config.toml
mlp_ratio = 2
fused_qkv = false
inner_norm = false
shared_expert = true
final_lr_fraction = 0.1
Rows from block 5, named by matrix and row number. Each number is 50 + 10 x the weight over its row's rms, rounded and kept within 0 to 99. All counts start at 0. After the name is the row's rms in percent of the matrix's.
# convs0: expand pointwise conv (model.blocks.5.convs.0.weight, 512x128x1x1), inputs 0-127
convs0.181 111:52 56 39 58 47 53 52 52 64 71 60 36 63 46 47 47 45 44 65 37 58 61 56 54 46 32 49 43 55 40 41 56 38 54 59 47 73 40 39 45 46 55 53 66 52 52 61 36 55 41 38 53 42 65 32 46 66 30 49 57 48 62 35 60 43 56 50 52 50 63 40 66 47 62 63 60 68 37 51 51 59 43 46 57 51 31 43 54 42 49 60 40 37 51 45 66 32 55 58 45 38 62 58 38 69 44 73 59 38 48 45 61 57 53 64 37 64 63 51 47 55 67 52 43 51 46 41 48
convs0.182 091:55 47 79 50 71 53 46 52 52 56 54 65 70 54 54 53 44 48 40 74 54 59 56 62 46 56 54 58 63 53 63 51 35 55 40 62 37 36 57 45 62 46 39 40 30 54 46 36 46 53 48 55 51 52 37 45 53 30 45 50 56 64 54 73 53 40 41 56 42 50 44 60 33 40 39 24 42 56 42 39 53 57 59 41 36 51 58 79 41 42 67 42 47 47 56 54 57 65 48 49 40 51 53 39 40 41 40 43 48 65 54 64 44 60 47 51 42 57 35 49 50 42 54 48 40 60 54 47
convs0.183 100:39 51 46 47 36 45 44 63 68 57 54 32 49 39 47 44 49 53 35 40 47 49 56 48 56 48 40 42 49 61 56 40 39 50 53 52 51 59 49 39 43 42 50 78 48 54 76 56 27 41 71 45 52 56 17 56 40 56 46 39 48 59 38 43 46 55 45 51 58 63 39 37 52 59 53 60 35 50 52 60 41 47 40 42 70 64 43 61 51 65 42 52 40 53 60 71 55 45 51 33 61 64 45 55 58 58 59 42 34 56 64 43 59 42 55 40 47 45 48 42 52 70 44 68 43 46 44 52
convs0.184 107:56 42 33 60 43 40 39 51 50 63 50 50 33 59 44 49 48 53 64 44 40 43 50 59 74 53 56 43 57 42 58 46 21 62 58 52 47 64 46 38 46 52 62 58 33 61 51 61 31 53 48 58 44 31 57 58 71 45 71 38 63 48 55 45 57 36 41 54 61 43 40 57 60 43 46 70 65 31 57 41 46 52 41 53 49 40 51 57 46 58 52 53 50 29 63 58 46 48 35 55 38 50 40 56 60 37 52 46 33 59 52 63 50 58 54 47 30 50 40 54 44 64 43 45 52 58 68 38
convs0.185 094:38 41 42 34 44 47 58 61 55 48 60 36 57 44 43 65 39 51 59 54 33 51 45 57 45 64 54 57 58 57 56 42 60 75 60 51 51 46 52 56 66 49 51 56 45 41 43 64 54 56 53 59 36 65 37 58 64 57 36 71 51 50 61 53 57 74 67 54 48 52 66 44 65 27 46 47 32 44 41 61 67 57 47 51 67 64 50 44 43 60 48 53 35 52 51 50 45 58 63 43 31 41 43 53 37 43 44 46 60 34 57 64 53 46 39 42 48 37 56 58 62 58 53 42 38 35 39 62
convs0.186 102:58 71 45 48 39 67 65 46 40 40 38 26 48 47 50 59 56 38 57 60 50 29 74 49 55 47 57 60 54 28 42 62 44 41 63 48 59 52 57 49 55 58 40 45 65 51 43 42 58 39 52 50 46 32 45 48 36 60 35 53 60 56 52 62 30 52 42 51 42 47 45 37 69 55 52 54 59 31 46 44 51 70 60 58 70 58 53 56 49 37 40 51 35 52 46 52 44 54 56 62 41 54 45 34 40 53 46 60 53 58 56 47 58 63 35 64 32 41 57 41 48 35 54 46 51 31 54 52
convs0.187 096:58 57 69 48 55 37 38 50 48 41 58 48 31 54 56 60 49 57 31 38 51 46 39 54 44 52 46 56 33 58 44 45 61 39 49 43 66 42 38 50 39 52 59 50 47 66 36 44 52 64 46 50 48 38 62 68 49 39 58 52 69 35 57 41 43 36 46 73 53 49 66 54 55 46 58 49 49 61 44 33 59 35 59 51 43 47 38 37 42 47 47 44 57 47 47 55 48 44 64 65 49 24 50 53 63 59 35 34 58 59 41 62 31 42 55 32 50 68 63 65 51 38 35 59 48 50 62 53
convs0.188 096:45 51 34 36 65 46 57 51 66 60 48 28 54 60 39 51 42 36 45 48 40 44 35 58 46 45 46 69 46 50 41 50 52 34 65 38 47 48 59 67 62 50 42 49 45 51 51 36 68 48 60 49 64 44 49 53 53 54 34 48 50 50 45 55 62 52 51 51 38 57 47 58 57 75 63 37 53 44 54 60 52 65 53 32 69 62 44 49 39 66 57 43 50 44 52 43 46 70 49 52 53 53 27 37 46 52 56 54 75 50 35 46 42 61 45 67 42 29 47 31 46 53 47 58 34 42 44 41
convs0.189 100:40 49 53 41 57 56 61 71 49 56 63 49 37 51 32 52 56 45 53 52 62 50 58 45 44 50 53 50 46 38 70 43 55 41 41 55 49 37 60 39 45 67 53 59 42 45 47 28 50 57 55 43 53 45 48 51 38 41 45 54 53 28 48 60 45 43 59 43 59 55 29 48 55 51 39 58 41 54 47 40 36 32 60 51 49 56 71 82 71 50 47 54 43 53 56 44 77 41 52 43 52 58 62 53 49 44 72 58 65 47 53 49 45 46 44 39 32 51 32 42 33 50 61 59 59 64 44 41
convs0.190 111:43 44 43 33 56 45 72 48 47 36 61 63 55 56 61 45 63 50 74 45 43 51 35 30 47 39 43 39 50 54 49 40 59 38 46 36 43 67 67 47 43 69 67 44 54 45 39 47 70 39 48 42 42 64 46 57 35 57 52 44 78 49 42 59 54 44 61 75 65 55 47 54 43 51 48 43 45 45 57 44 59 59 62 54 48 37 47 45 43 33 52 52 58 64 73 63 51 50 45 48 71 54 63 52 45 49 60 42 48 50 43 61 47 39 40 47 45 53 57 48 32 53 63 50 49 58 54 54
convs0.191 102:39 54 59 74 40 59 45 48 55 53 42 47 36 42 58 40 45 36 23 45 51 48 72 51 56 45 53 17 54 56 38 49 52 32 40 56 31 70 50 29 53 62 41 49 50 53 57 43 34 39 58 57 41 49 63 49 43 47 57 64 46 59 53 53 47 44 45 67 54 44 52 56 55 46 39 55 67 48 44 69 44 59 52 62 44 41 33 67 46 60 66 37 55 59 34 56 35 41 51 45 54 57 56 44 59 41 50 46 54 43 47 53 58 63 50 63 39 40 48 51 57 30 49 46 48 57 59 58
convs0.192 101:29 51 36 58 50 41 46 44 57 53 63 40 54 57 46 40 51 40 30 50 53 48 60 55 51 48 37 42 49 47 36 44 56 43 55 62 56 50 58 32 37 47 44 54 52 53 59 68 48 47 44 51 41 61 39 55 43 36 42 48 49 33 27 40 23 56 43 49 64 61 42 42 44 43 66 51 38 47 53 71 38 58 33 63 51 58 44 65 33 57 41 51 53 40 56 79 50 64 63 43 68 42 59 48 40 45 60 73 35 60 48 47 59 40 50 45 46 57 55 56 48 65 45 57 60 57 54 55
convs0.193 110:46 36 30 64 58 44 54 56 21 43 58 61 59 64 58 62 52 48 40 53 63 46 60 57 51 62 46 51 60 28 49 52 46 56 49 46 46 54 46 63 59 43 23 53 55 46 60 31 64 40 46 57 52 59 64 42 65 35 45 55 52 63 45 55 57 31 38 49 35 47 49 59 45 36 45 33 58 57 67 56 46 37 54 50 38 51 50 47 39 41 79 55 51 45 51 36 44 42 35 49 52 49 52 48 38 26 47 48 36 53 59 40 61 64 44 60 49 49 52 45 43 58 40 34 48 64 46 49
convs0.194 103:48 45 66 55 48 39 37 49 44 47 54 59 49 49 45 48 59 62 45 55 56 45 51 61 57 48 36 71 53 16 58 77 52 45 39 59 52 47 53 38 47 50 53 59 65 50 45 48 45 45 52 63 35 39 42 52 48 54 51 37 59 64 78 63 53 72 51 65 47 53 53 46 44 53 54 38 57 36 49 43 44 46 45 57 72 51 31 50 41 59 60 42 62 48 48 45 43 39 58 52 33 29 52 52 45 58 27 37 43 37 47 42 54 41 44 45 66 51 63 53 48 39 55 44 44 34 63 46
convs0.195 100:47 43 48 51 36 61 41 53 43 51 63 50 37 51 50 47 42 54 59 42 50 48 27 32 52 44 56 61 57 47 57 42 33 59 54 46 70 58 58 51 45 39 61 62 56 57 30 69 22 33 50 53 48 52 46 55 51 51 53 43 51 49 47 40 51 61 56 48 65 46 59 47 70 42 49 64 61 58 54 60 66 43 39 48 62 46 26 37 43 51 45 57 53 45 61 71 38 60 56 66 64 41 41 46 53 45 50 51 44 41 61 62 41 46 49 44 56 58 58 42 47 59 14 56 44 55 66 59
convs0.196 096:40 63 53 68 50 66 56 62 64 51 37 53 45 62 29 38 42 61 48 51 31 47 55 61 67 40 42 52 49 50 63 42 51 60 49 49 48 52 59 39 63 58 45 59 48 65 66 55 67 41 54 54 46 51 70 65 68 38 37 64 43 49 55 34 39 51 52 43 50 24 52 41 63 48 61 64 66 52 53 61 54 67 34 55 45 36 58 52 57 47 58 49 57 50 46 51 52 64 52 37 60 63 60 60 46 48 41 61 46 67 49 59 58 45 63 40 41 23 62 50 56 57 50 55 51 61 44 56
convs0.197 104:44 53 41 42 50 58 39 62 60 67 52 38 50 38 45 57 46 58 50 37 43 45 37 47 58 39 56 63 54 53 54 32 46 50 47 57 33 69 69 44 54 61 64 61 46 54 36 46 33 44 52 49 66 62 43 53 48 66 64 45 38 28 51 51 48 60 62 45 59 59 36 51 55 47 50 51 51 51 64 44 71 72 43 43 60 62 49 44 44 77 49 54 61 42 60 48 42 51 44 58 34 44 61 51 56 57 52 45 37 42 45 68 61 28 62 62 51 34 37 52 37 47 45 40 57 49 56 33
convs0.198 093:64 54 65 44 61 47 47 43 45 62 69 47 56 56 48 65 60 60 43 56 50 49 54 58 28 42 56 61 53 51 37 54 63 61 47 47 63 53 48 49 40 35 48 46 38 65 38 50 53 54 58 57 49 61 54 44 37 66 50 39 49 54 65 62 70 70 62 47 56 62 47 61 60 30 50 47 51 54 60 50 63 45 49 36 63 59 23 51 63 48 54 61 57 73 39 47 58 31 55 49 55 67 43 47 49 53 53 42 67 35 28 45 45 44 57 46 40 43 45 44 41 48 54 50 52 58 54 23
convs0.199 102:54 46 62 48 62 52 51 52 55 52 59 49 47 45 45 55 66 36 59 55 51 50 30 45 36 42 53 53 56 55 42 53 38 53 45 64 65 45 62 41 42 48 54 55 59 44 33 75 50 54 43 64 45 39 49 52 46 52 60 58 57 51 63 46 56 57 54 50 56 73 52 57 55 41 66 60 63 43 58 40 48 44 54 39 65 65 59 53 40 39 34 70 45 39 26 47 47 53 29 53 56 43 59 49 61 43 69 70 63 50 42 46 52 59 48 56 51 76 41 40 38 49 44 81 49 40 61 48
convs0.200 097:44 69 44 41 42 54 53 56 48 58 64 49 59 56 43 48 42 44 52 33 63 48 41 25 47 60 61 44 49 56 64 47 39 60 57 44 58 27 69 40 45 58 52 72 59 28 59 59 54 45 54 73 42 47 47 49 45 44 35 59 40 59 51 46 57 44 56 42 52 54 46 58 66 50 51 68 41 58 43 54 51 51 62 40 62 56 49 34 31 55 56 64 44 45 62 48 59 61 66 42 65 52 45 54 49 58 60 53 40 38 76 44 60 45 53 30 44 57 57 48 53 66 56 51 35 68 52 48
convs0.201 100:52 60 50 42 41 51 50 58 58 53 42 35 54 53 41 47 47 50 50 50 39 52 44 56 67 46 59 54 48 42 47 48 65 47 45 60 36 40 39 25 41 43 60 47 26 46 68 55 28 68 56 46 35 70 37 40 46 46 63 43 36 31 38 58 55 45 37 57 32 37 43 53 53 33 43 55 60 56 72 60 33 58 57 44 68 61 55 47 62 48 44 42 54 50 49 52 19 41 42 48 47 59 61 42 51 56 44 57 53 34 41 54 42 43 55 48 38 61 54 32 40 56 51 59 51 52 50 57
convs0.202 096:34 29 31 41 41 38 61 47 50 54 57 69 55 71 46 57 62 41 58 36 67 57 59 58 53 32 41 49 60 34 65 44 43 56 56 38 50 58 58 50 47 65 61 58 59 38 50 56 54 42 66 65 51 60 50 57 59 37 53 61 48 33 56 53 50 50 48 42 47 55 48 47 46 41 48 38 57 65 47 46 53 54 44 32 49 55 40 52 35 36 41 36 36 50 53 39 41 46 41 67 40 42 46 57 53 49 75 50 47 50 64 71 47 55 46 44 71 38 44 51 56 58 62 42 71 62 53 49
convs0.203 099:56 41 34 39 49 36 51 54 47 45 59 66 75 50 38 52 45 47 55 50 52 40 47 57 53 49 45 51 48 61 48 48 61 47 39 44 54 52 58 63 59 59 37 59 52 28 67 59 38 60 48 70 55 49 47 42 62 42 44 41 49 60 55 62 49 62 53 51 52 42 53 59 31 51 34 66 66 40 58 50 30 34 51 65 56 61 56 49 45 32 42 25 44 57 70 45 49 44 46 58 31 60 52 62 42 59 63 45 41 45 54 36 58 54 48 58 51 51 52 58 34 27 48 58 55 60 31 63
convs0.204 106:38 59 56 60 57 60 46 53 31 42 35 57 38 46 63 48 41 43 43 52 46 32 63 53 53 40 42 44 46 45 37 43 47 42 58 57 48 49 66 55 53 39 35 72 46 58 61 43 58 35 62 42 35 57 54 51 52 48 30 65 42 26 55 63 21 50 41 50 49 35 45 40 58 37 37 53 56 46 63 57 48 61 55 37 50 51 42 43 41 58 41 53 52 53 47 60 47 41 46 61 75 66 53 55 60 57 52 63 52 46 56 43 55 58 46 51 38 36 52 48 71 62 37 47 53 49 34 69
convs0.205 105:52 52 46 57 65 54 40 41 47 38 51 59 53 63 56 56 44 47 47 73 51 54 68 66 46 48 62 44 70 48 58 74 42 50 37 54 48 36 50 44 55 36 44 54 52 64 43 31 60 53 60 52 56 44 62 57 34 63 46 41 55 69 55 56 35 57 38 76 53 38 61 47 43 49 34 28 44 43 52 52 33 49 46 50 46 29 44 55 65 57 56 33 61 36 46 44 66 41 75 49 59 47 48 65 49 54 48 51 51 44 48 53 43 68 58 38 55 47 56 49 48 31 51 40 43 42 49 55
convs0.206 114:47 56 63 32 53 65 65 54 62 64 25 51 52 28 51 31 43 36 44 58 31 58 56 46 54 58 57 58 30 52 50 57 59 42 61 44 47 59 35 47 55 45 47 48 40 59 47 43 58 42 28 46 75 45 45 43 46 82 55 56 60 46 60 73 44 58 52 42 40 43 51 51 55 64 49 43 52 50 43 54 45 50 52 55 37 69 71 44 51 44 41 42 42 51 43 40 64 52 58 42 52 43 53 46 29 42 50 40 46 60 53 47 51 64 47 56 52 39 59 63 54 53 30 58 41 54 52 50
convs0.207 103:56 51 40 65 48 42 42 40 31 63 39 53 38 45 73 43 65 45 46 50 29 52 44 64 47 41 35 53 44 55 47 40 60 53 37 49 50 67 39 51 48 50 41 51 47 67 38 44 39 38 55 53 61 26 52 63 56 49 49 46 58 64 59 47 61 46 27 51 67 57 35 61 49 52 51 49 63 68 57 63 52 44 40 60 40 45 42 62 55 34 55 46 55 49 42 64 44 56 37 55 53 51 41 51 50 61 49 51 42 44 48 36 23 52 46 59 40 70 45 30 48 65 47 45 71 45 60 54
convs0.208 094:59 47 44 45 48 39 45 50 31 56 54 52 60 45 45 43 59 50 51 36 42 49 64 54 24 44 42 61 53 59 48 41 66 38 36 48 37 45 44 43 44 45 60 38 34 42 55 49 60 62 50 31 48 49 50 62 52 29 57 49 49 44 51 55 61 64 47 63 38 50 20 46 45 27 21 48 52 38 55 43 50 40 48 69 39 53 48 51 53 66 53 61 40 51 57 46 47 49 43 39 42 46 64 58 20 52 46 51 48 51 43 48 40 55 57 47 33 64 36 60 38 45 55 66 60 46 54 43
convs0.209 093:41 47 60 40 61 37 65 37 42 45 44 58 59 53 49 52 47 48 32 58 44 38 43 58 48 56 43 64 65 54 37 40 51 51 53 53 50 38 47 63 48 42 55 62 22 66 76 36 38 51 64 35 53 45 50 46 43 54 35 51 62 53 48 49 56 43 59 65 32 46 37 57 47 56 36 43 53 35 62 54 49 56 35 48 73 44 57 59 74 40 54 45 42 61 54 54 43 57 47 67 53 54 39 69 63 54 48 43 54 68 63 42 31 44 56 29 50 52 54 48 61 49 51 59 53 55 44 52
convs0.210 093:46 56 52 60 44 69 49 54 53 30 40 53 25 44 59 53 51 52 43 59 66 61 38 48 38 50 42 61 60 58 53 59 60 63 65 76 44 61 45 52 68 55 60 70 45 51 38 51 47 53 49 54 49 65 61 45 45 55 49 57 45 48 60 44 44 37 49 48 68 58 43 51 52 55 47 41 54 41 41 44 54 52 48 44 33 52 44 59 65 45 66 46 42 59 55 46 54 61 62 74 63 52 59 43 41 52 56 80 54 35 62 41 58 50 61 58 73 46 43 47 79 39 50 53 52 40 46 54
convs0.211 094:33 23 58 44 62 55 53 60 64 60 57 50 48 55 45 62 50 42 48 54 57 42 48 47 50 39 36 71 49 72 51 57 57 59 37 66 63 49 69 55 42 37 60 44 50 36 45 40 52 41 58 60 42 39 50 40 55 77 58 51 56 49 67 52 63 48 58 51 51 59 49 57 28 68 40 46 41 60 52 45 56 53 49 58 53 72 44 42 56 63 28 70 46 50 50 41 61 48 43 32 65 40 52 46 44 39 47 38 49 48 42 41 49 40 51 46 55 50 55 54 45 36 46 56 44 27 56 43
convs0.212 096:52 54 39 48 58 41 73 51 46 61 59 52 41 35 48 44 39 44 53 47 41 55 36 49 59 42 42 56 63 63 54 52 33 35 55 31 57 44 33 43 46 56 57 45 51 55 47 52 71 56 58 74 61 55 53 49 57 48 57 29 66 58 57 47 57 47 54 36 42 56 51 63 38 52 54 61 49 45 37 43 80 38 44 52 32 45 66 37 47 51 48 60 34 41 64 33 59 61 43 70 55 39 49 35 51 54 46 43 49 41 52 49 52 53 46 49 70 69 64 61 53 48 44 33 52 62 59 54
convs0.213 100:53 33 53 53 49 41 56 24 30 63 59 74 55 48 53 57 51 57 45 68 40 84 44 49 48 34 43 52 54 37 53 60 48 50 53 34 36 53 40 51 45 45 54 51 56 66 35 33 47 49 46 59 35 51 51 49 51 49 51 46 62 69 51 49 40 49 65 44 66 54 55 58 62 45 73 38 46 54 58 48 54 52 64 45 32 44 39 52 49 43 60 48 45 43 65 43 59 57 41 61 47 27 56 61 61 49 53 48 51 40 56 38 50 46 56 57 47 45 62 41 40 60 54 60 69 52 67 42
convs0.214 097:47 48 33 37 49 33 46 56 39 67 62 65 53 35 36 51 57 45 54 56 42 41 70 39 52 49 47 55 54 49 49 27 50 33 38 53 62 33 52 57 39 42 51 50 40 50 43 46 54 51 58 53 39 51 47 50 48 43 66 53 61 57 58 67 56 51 43 58 43 52 59 55 45 22 38 43 58 58 54 59 47 56 53 50 46 67 25 68 52 29 52 51 48 57 39 56 40 36 53 56 65 62 56 69 35 62 38 38 50 44 58 57 39 51 57 48 46 71 49 66 52 40 64 53 70 48 44 56
convs0.215 104:45 39 49 59 58 52 29 61 41 58 48 63 47 65 65 52 43 42 28 49 65 35 41 57 54 52 54 53 62 59 50 53 40 52 35 66 35 60 60 28 42 55 42 52 63 54 54 41 49 51 54 37 38 47 48 64 61 56 59 51 70 53 39 57 34 52 41 63 54 56 41 42 35 44 49 60 58 39 60 51 61 47 47 58 56 55 55 29 54 37 60 44 65 57 38 62 39 27 44 68 64 40 62 42 56 45 44 49 51 53 43 51 41 60 58 41 45 51 33 55 46 32 36 53 70 48 61 41
convs0.216 100:41 38 63 55 60 19 53 46 36 60 53 69 40 48 55 41 43 62 58 61 43 47 54 34 57 43 49 59 54 55 40 44 51 35 35 52 53 59 34 49 37 53 44 46 55 59 44 44 28 53 60 67 42 54 34 63 49 59 63 33 60 53 60 47 52 39 48 41 52 53 67 45 63 34 60 41 43 58 50 57 71 39 48 40 46 53 42 48 52 43 44 67 53 52 56 51 43 44 51 68 39 37 58 50 51 58 40 45 27 44 52 57 53 65 37 54 48 74 56 53 37 54 37 54 59 64 67 51
convs0.217 096:34 42 50 53 43 54 51 56 66 43 50 62 51 37 42 27 53 48 56 41 38 34 56 49 68 44 44 41 38 61 50 37 46 50 56 53 59 63 45 53 54 59 48 49 47 54 47 54 45 42 42 47 51 39 54 64 59 53 47 63 59 68 53 41 65 67 35 46 50 35 49 29 65 43 48 54 40 37 36 61 53 51 56 48 39 58 51 55 57 38 49 47 30 56 64 42 47 50 42 58 38 42 41 55 53 43 50 45 56 45 46 54 44 54 65 51 46 62 55 79 48 58 47 49 46 63 49 96
convs0.218 098:48 72 44 57 48 46 52 49 48 53 45 33 38 45 43 63 49 63 48 40 43 54 62 42 55 68 33 45 48 49 57 62 50 56 58 64 40 51 59 26 45 49 38 49 39 30 35 53 68 30 67 58 59 53 54 61 30 51 65 55 53 29 49 53 61 57 44 49 40 47 54 47 54 43 43 50 43 45 49 30 40 68 45 42 59 47 47 50 64 54 52 62 46 52 51 26 49 59 37 50 52 47 62 64 36 51 37 53 54 47 51 44 41 53 31 60 58 63 27 42 64 63 32 50 47 49 45 59
convs0.219 107:60 56 45 57 45 39 43 41 48 48 47 79 53 47 65 47 49 42 45 40 39 55 38 46 65 40 55 48 57 44 39 37 47 59 46 59 38 59 35 36 43 55 41 50 50 52 46 37 56 47 40 50 41 39 50 61 86 55 58 36 44 63 41 64 50 16 40 53 48 42 35 54 37 54 50 52 49 52 37 58 39 55 50 57 38 43 46 68 62 48 37 55 70 48 33 56 69 58 36 39 35 61 73 46 51 45 45 65 48 62 47 54 51 59 53 45 45 51 54 55 55 50 40 47 50 46 43 46
convs0.220 097:33 64 48 72 39 68 57 57 59 62 55 40 47 50 52 53 34 41 51 31 41 58 65 35 50 52 53 32 42 46 50 49 41 68 48 51 62 50 49 59 48 37 38 59 43 46 61 61 51 52 61 59 70 52 52 42 49 51 68 59 36 46 36 46 38 56 35 39 50 61 41 46 51 59 58 51 48 54 56 47 49 52 54 51 65 58 57 48 44 64 46 62 52 56 49 59 77 51 45 46 52 56 41 39 72 52 39 53 41 67 55 57 63 60 44 60 41 56 43 32 48 85 49 60 45 40 49 56
convs0.221 098:50 46 63 64 58 49 46 49 53 43 42 41 38 35 66 52 35 46 59 61 59 53 65 54 58 49 44 40 56 43 45 59 43 39 30 59 49 50 62 52 58 52 32 50 41 62 54 49 28 48 48 43 46 42 42 69 61 58 43 51 61 47 50 69 28 48 35 39 50 51 48 47 26 55 47 49 70 41 61 61 47 74 58 62 49 44 52 63 65 51 57 48 59 51 34 52 64 54 54 63 52 48 55 39 58 39 41 58 38 74 44 49 56 52 65 60 38 42 46 36 63 49 67 45 52 56 68 46
convs0.222 103:42 49 57 58 48 65 59 62 38 43 48 51 50 47 47 45 47 34 41 56 52 48 57 46 54 32 56 64 61 64 56 50 47 42 43 52 44 41 44 32 59 40 35 73 56 67 65 51 50 31 46 40 41 52 44 56 36 39 53 60 53 47 49 40 39 54 40 51 47 48 53 66 47 36 18 53 56 39 46 54 43 58 67 27 57 47 58 47 51 49 46 41 71 52 48 62 36 65 46 40 57 41 74 25 59 47 54 58 45 68 71 43 55 52 54 49 50 60 50 42 38 60 39 51 45 59 54 42
convs0.223 094:53 57 54 34 33 39 46 37 32 57 36 49 44 60 53 38 44 50 50 70 29 44 64 68 54 49 50 52 55 46 27 42 53 37 43 59 33 57 31 44 51 41 37 37 32 51 48 50 43 50 36 28 39 33 54 48 55 68 68 42 43 51 65 50 62 30 50 53 46 33 42 39 64 26 47 45 45 48 44 43 61 52 51 47 47 40 54 26 69 51 55 49 44 51 58 56 47 30 67 46 48 50 46 61 46 42 45 58 52 41 46 54 44 44 48 41 50 45 46 57 49 52 57 46 57 54 41 47
convs0.224 095:54 59 52 42 48 44 56 39 58 54 58 56 51 47 53 51 53 52 59 57 18 49 50 39 49 42 38 57 27 60 47 42 53 65 61 45 55 46 54 70 43 62 52 51 47 51 34 75 44 42 47 62 62 55 32 45 47 58 49 46 57 33 45 33 53 56 77 48 70 36 60 56 64 47 40 52 42 60 53 42 77 65 45 43 70 59 40 43 48 49 40 61 47 52 48 46 50 43 46 32 48 66 35 48 44 57 56 66 59 39 59 44 48 49 51 52 46 47 56 48 54 38 47 71 58 36 40 58
convs0.225 110:48 52 42 61 67 51 47 43 60 32 47 60 47 54 61 54 43 53 39 57 67 39 39 49 56 51 56 63 44 37 51 65 49 56 59 41 45 71 46 52 45 43 50 46 46 48 36 53 52 39 60 60 57 58 79 28 53 58 52 46 54 50 45 55 41 53 47 40 52 53 47 38 49 76 75 55 59 61 48 32 40 66 60 38 50 60 64 47 61 53 69 60 53 34 52 51 60 46 52 44 67 56 51 37 53 57 34 41 51 30 42 41 43 48 43 68 46 65 48 35 35 59 53 50 56 68 59 51
convs0.226 107:40 60 41 48 50 48 35 57 35 42 57 39 50 42 46 57 62 45 65 35 45 57 55 41 40 35 33 52 59 43 49 40 51 25 43 43 33 39 61 55 54 65 51 34 51 40 46 59 47 62 56 44 47 57 63 52 37 45 47 52 57 61 55 47 51 47 41 59 44 68 40 62 60 34 45 42 43 46 61 35 43 54 42 44 33 27 41 34 65 34 36 40 31 53 65 57 47 41 52 55 47 56 47 43 39 40 54 56 59 50 55 36 61 52 57 60 44 61 31 61 73 56 49 34 48 50 34 44
convs0.227 094:35 57 47 32 34 53 50 50 48 60 41 46 37 55 33 51 48 43 57 30 41 44 42 35 42 48 39 41 56 45 57 53 39 50 72 44 44 51 40 52 54 50 55 55 55 39 56 71 47 52 44 45 48 45 21 52 42 50 70 39 32 58 51 38 64 58 49 34 54 52 45 53 70 49 48 63 38 55 54 72 61 59 53 36 36 38 45 45 32 44 36 55 52 30 71 65 57 48 72 53 56 50 49 45 57 50 61 48 53 40 55 55 48 34 57 51 50 64 58 56 48 57 41 39 45 51 32 47
convs0.228 093:54 50 59 48 56 44 45 57 58 24 67 43 58 56 37 54 55 45 49 52 69 71 47 49 38 56 42 51 68 44 53 34 50 49 51 45 48 52 28 53 41 53 59 41 40 51 44 38 55 43 56 50 66 52 56 50 38 28 30 67 63 50 46 59 66 54 42 58 28 51 56 38 35 44 60 39 48 48 46 34 64 52 59 34 49 31 55 57 67 38 45 48 46 42 59 56 62 61 60 32 49 47 53 63 47 52 44 31 59 55 60 51 50 38 35 43 61 72 48 51 50 41 51 47 36 60 45 44
convs0.229 097:48 61 60 58 51 46 55 42 55 46 39 41 42 60 59 65 56 54 66 39 47 58 47 67 30 66 49 68 67 39 51 53 52 46 56 34 43 31 72 56 39 34 51 56 46 31 37 49 59 63 40 46 54 48 59 39 59 65 50 56 59 49 53 46 55 62 61 54 41 67 50 62 53 58 64 51 44 59 55 43 45 48 56 49 54 66 47 48 48 56 33 75 30 60 50 38 68 45 66 51 48 36 48 68 33 58 51 34 51 54 44 56 55 45 36 32 64 51 40 45 56 45 49 43 45 54 46 42
convs0.230 109:45 45 43 54 42 55 51 30 41 66 58 41 43 43 47 54 55 54 37 46 51 56 45 41 46 29 43 55 53 49 43 35 61 42 53 58 41 41 47 50 56 68 65 48 33 53 40 52 65 52 50 42 55 54 62 62 52 55 64 47 55 39 37 49 55 44 62 76 36 52 61 48 59 30 58 40 41 51 41 61 70 72 36 29 25 44 42 53 39 54 66 54 41 48 33 46 31 58 49 34 57 47 48 65 49 48 43 54 72 61 56 48 61 49 59 50 36 39 42 40 41 41 46 42 45 48 45 49
convs0.231 101:54 56 65 52 55 54 58 45 58 51 52 57 84 41 48 52 58 64 53 76 54 50 62 55 45 55 50 70 54 50 52 42 51 64 50 48 57 42 74 52 72 55 39 70 55 54 77 42 65 55 48 53 36 45 51 31 50 52 44 48 59 32 53 55 62 54 53 45 46 38 58 57 53 69 61 54 42 64 47 48 40 43 54 45 58 61 48 54 46 48 58 61 52 55 42 33 65 42 59 51 37 52 49 54 43 46 64 49 36 29 66 59 38 48 66 44 53 61 57 61 38 46 59 49 58 50 58 66
convs0.232 097:48 54 49 50 49 45 48 56 45 54 43 65 53 59 42 43 55 47 49 35 53 66 42 50 36 34 42 62 56 50 45 58 49 37 42 61 58 51 57 52 71 63 49 57 49 48 36 40 54 45 52 26 51 53 42 61 60 69 61 42 59 63 60 40 51 37 50 70 55 51 36 44 30 64 48 53 46 37 50 56 53 59 41 48 46 33 50 49 56 48 66 35 56 55 42 40 64 42 62 34 45 65 21 53 60 61 51 47 52 68 39 67 49 48 62 47 36 64 60 42 28 43 30 53 47 45 40 47
convs0.233 092:37 50 43 50 45 49 51 59 51 56 53 50 61 74 38 55 55 46 64 48 34 62 50 40 57 46 30 67 60 50 23 42 36 61 34 52 60 42 55 57 51 54 50 53 42 48 56 52 57 56 64 46 53 38 43 56 51 57 42 45 44 35 58 46 41 65 54 52 68 65 62 45 58 58 72 43 37 52 48 44 40 59 31 32 55 62 42 36 71 67 46 61 40 36 44 53 61 52 49 41 54 56 42 50 37 43 58 48 57 57 29 50 41 34 43 46 64 54 52 40 27 50 49 40 56 44 42 62
convs0.234 098:51 58 55 34 64 48 34 67 60 48 49 62 30 49 43 46 43 62 46 50 61 61 47 41 51 58 35 36 38 60 59 43 35 36 48 39 58 66 50 51 41 77 53 49 55 61 53 52 34 30 53 43 32 72 47 71 51 59 68 41 52 37 52 51 42 34 41 50 64 50 35 40 51 41 50 38 54 45 55 46 49 52 40 53 59 50 46 45 59 57 60 42 52 51 60 55 69 54 43 32 56 37 56 55 51 59 51 56 59 63 37 66 53 51 51 61 45 71 53 61 56 30 55 51 62 44 44 51
convs0.235 103:45 52 48 40 49 33 74 40 52 42 51 50 50 40 69 52 46 43 42 41 48 45 50 53 50 31 51 56 50 50 53 43 68 41 53 55 42 72 44 49 55 46 80 45 54 60 49 57 57 65 62 27 45 52 70 54 47 46 66 69 45 58 49 45 67 56 43 62 50 34 55 52 35 50 34 30 61 39 37 49 45 73 62 49 47 59 44 55 58 44 66 46 61 62 51 43 46 44 45 52 56 61 53 66 47 41 39 39 55 60 43 54 34 37 57 51 46 53 33 69 51 35 45 51 45 40 51 44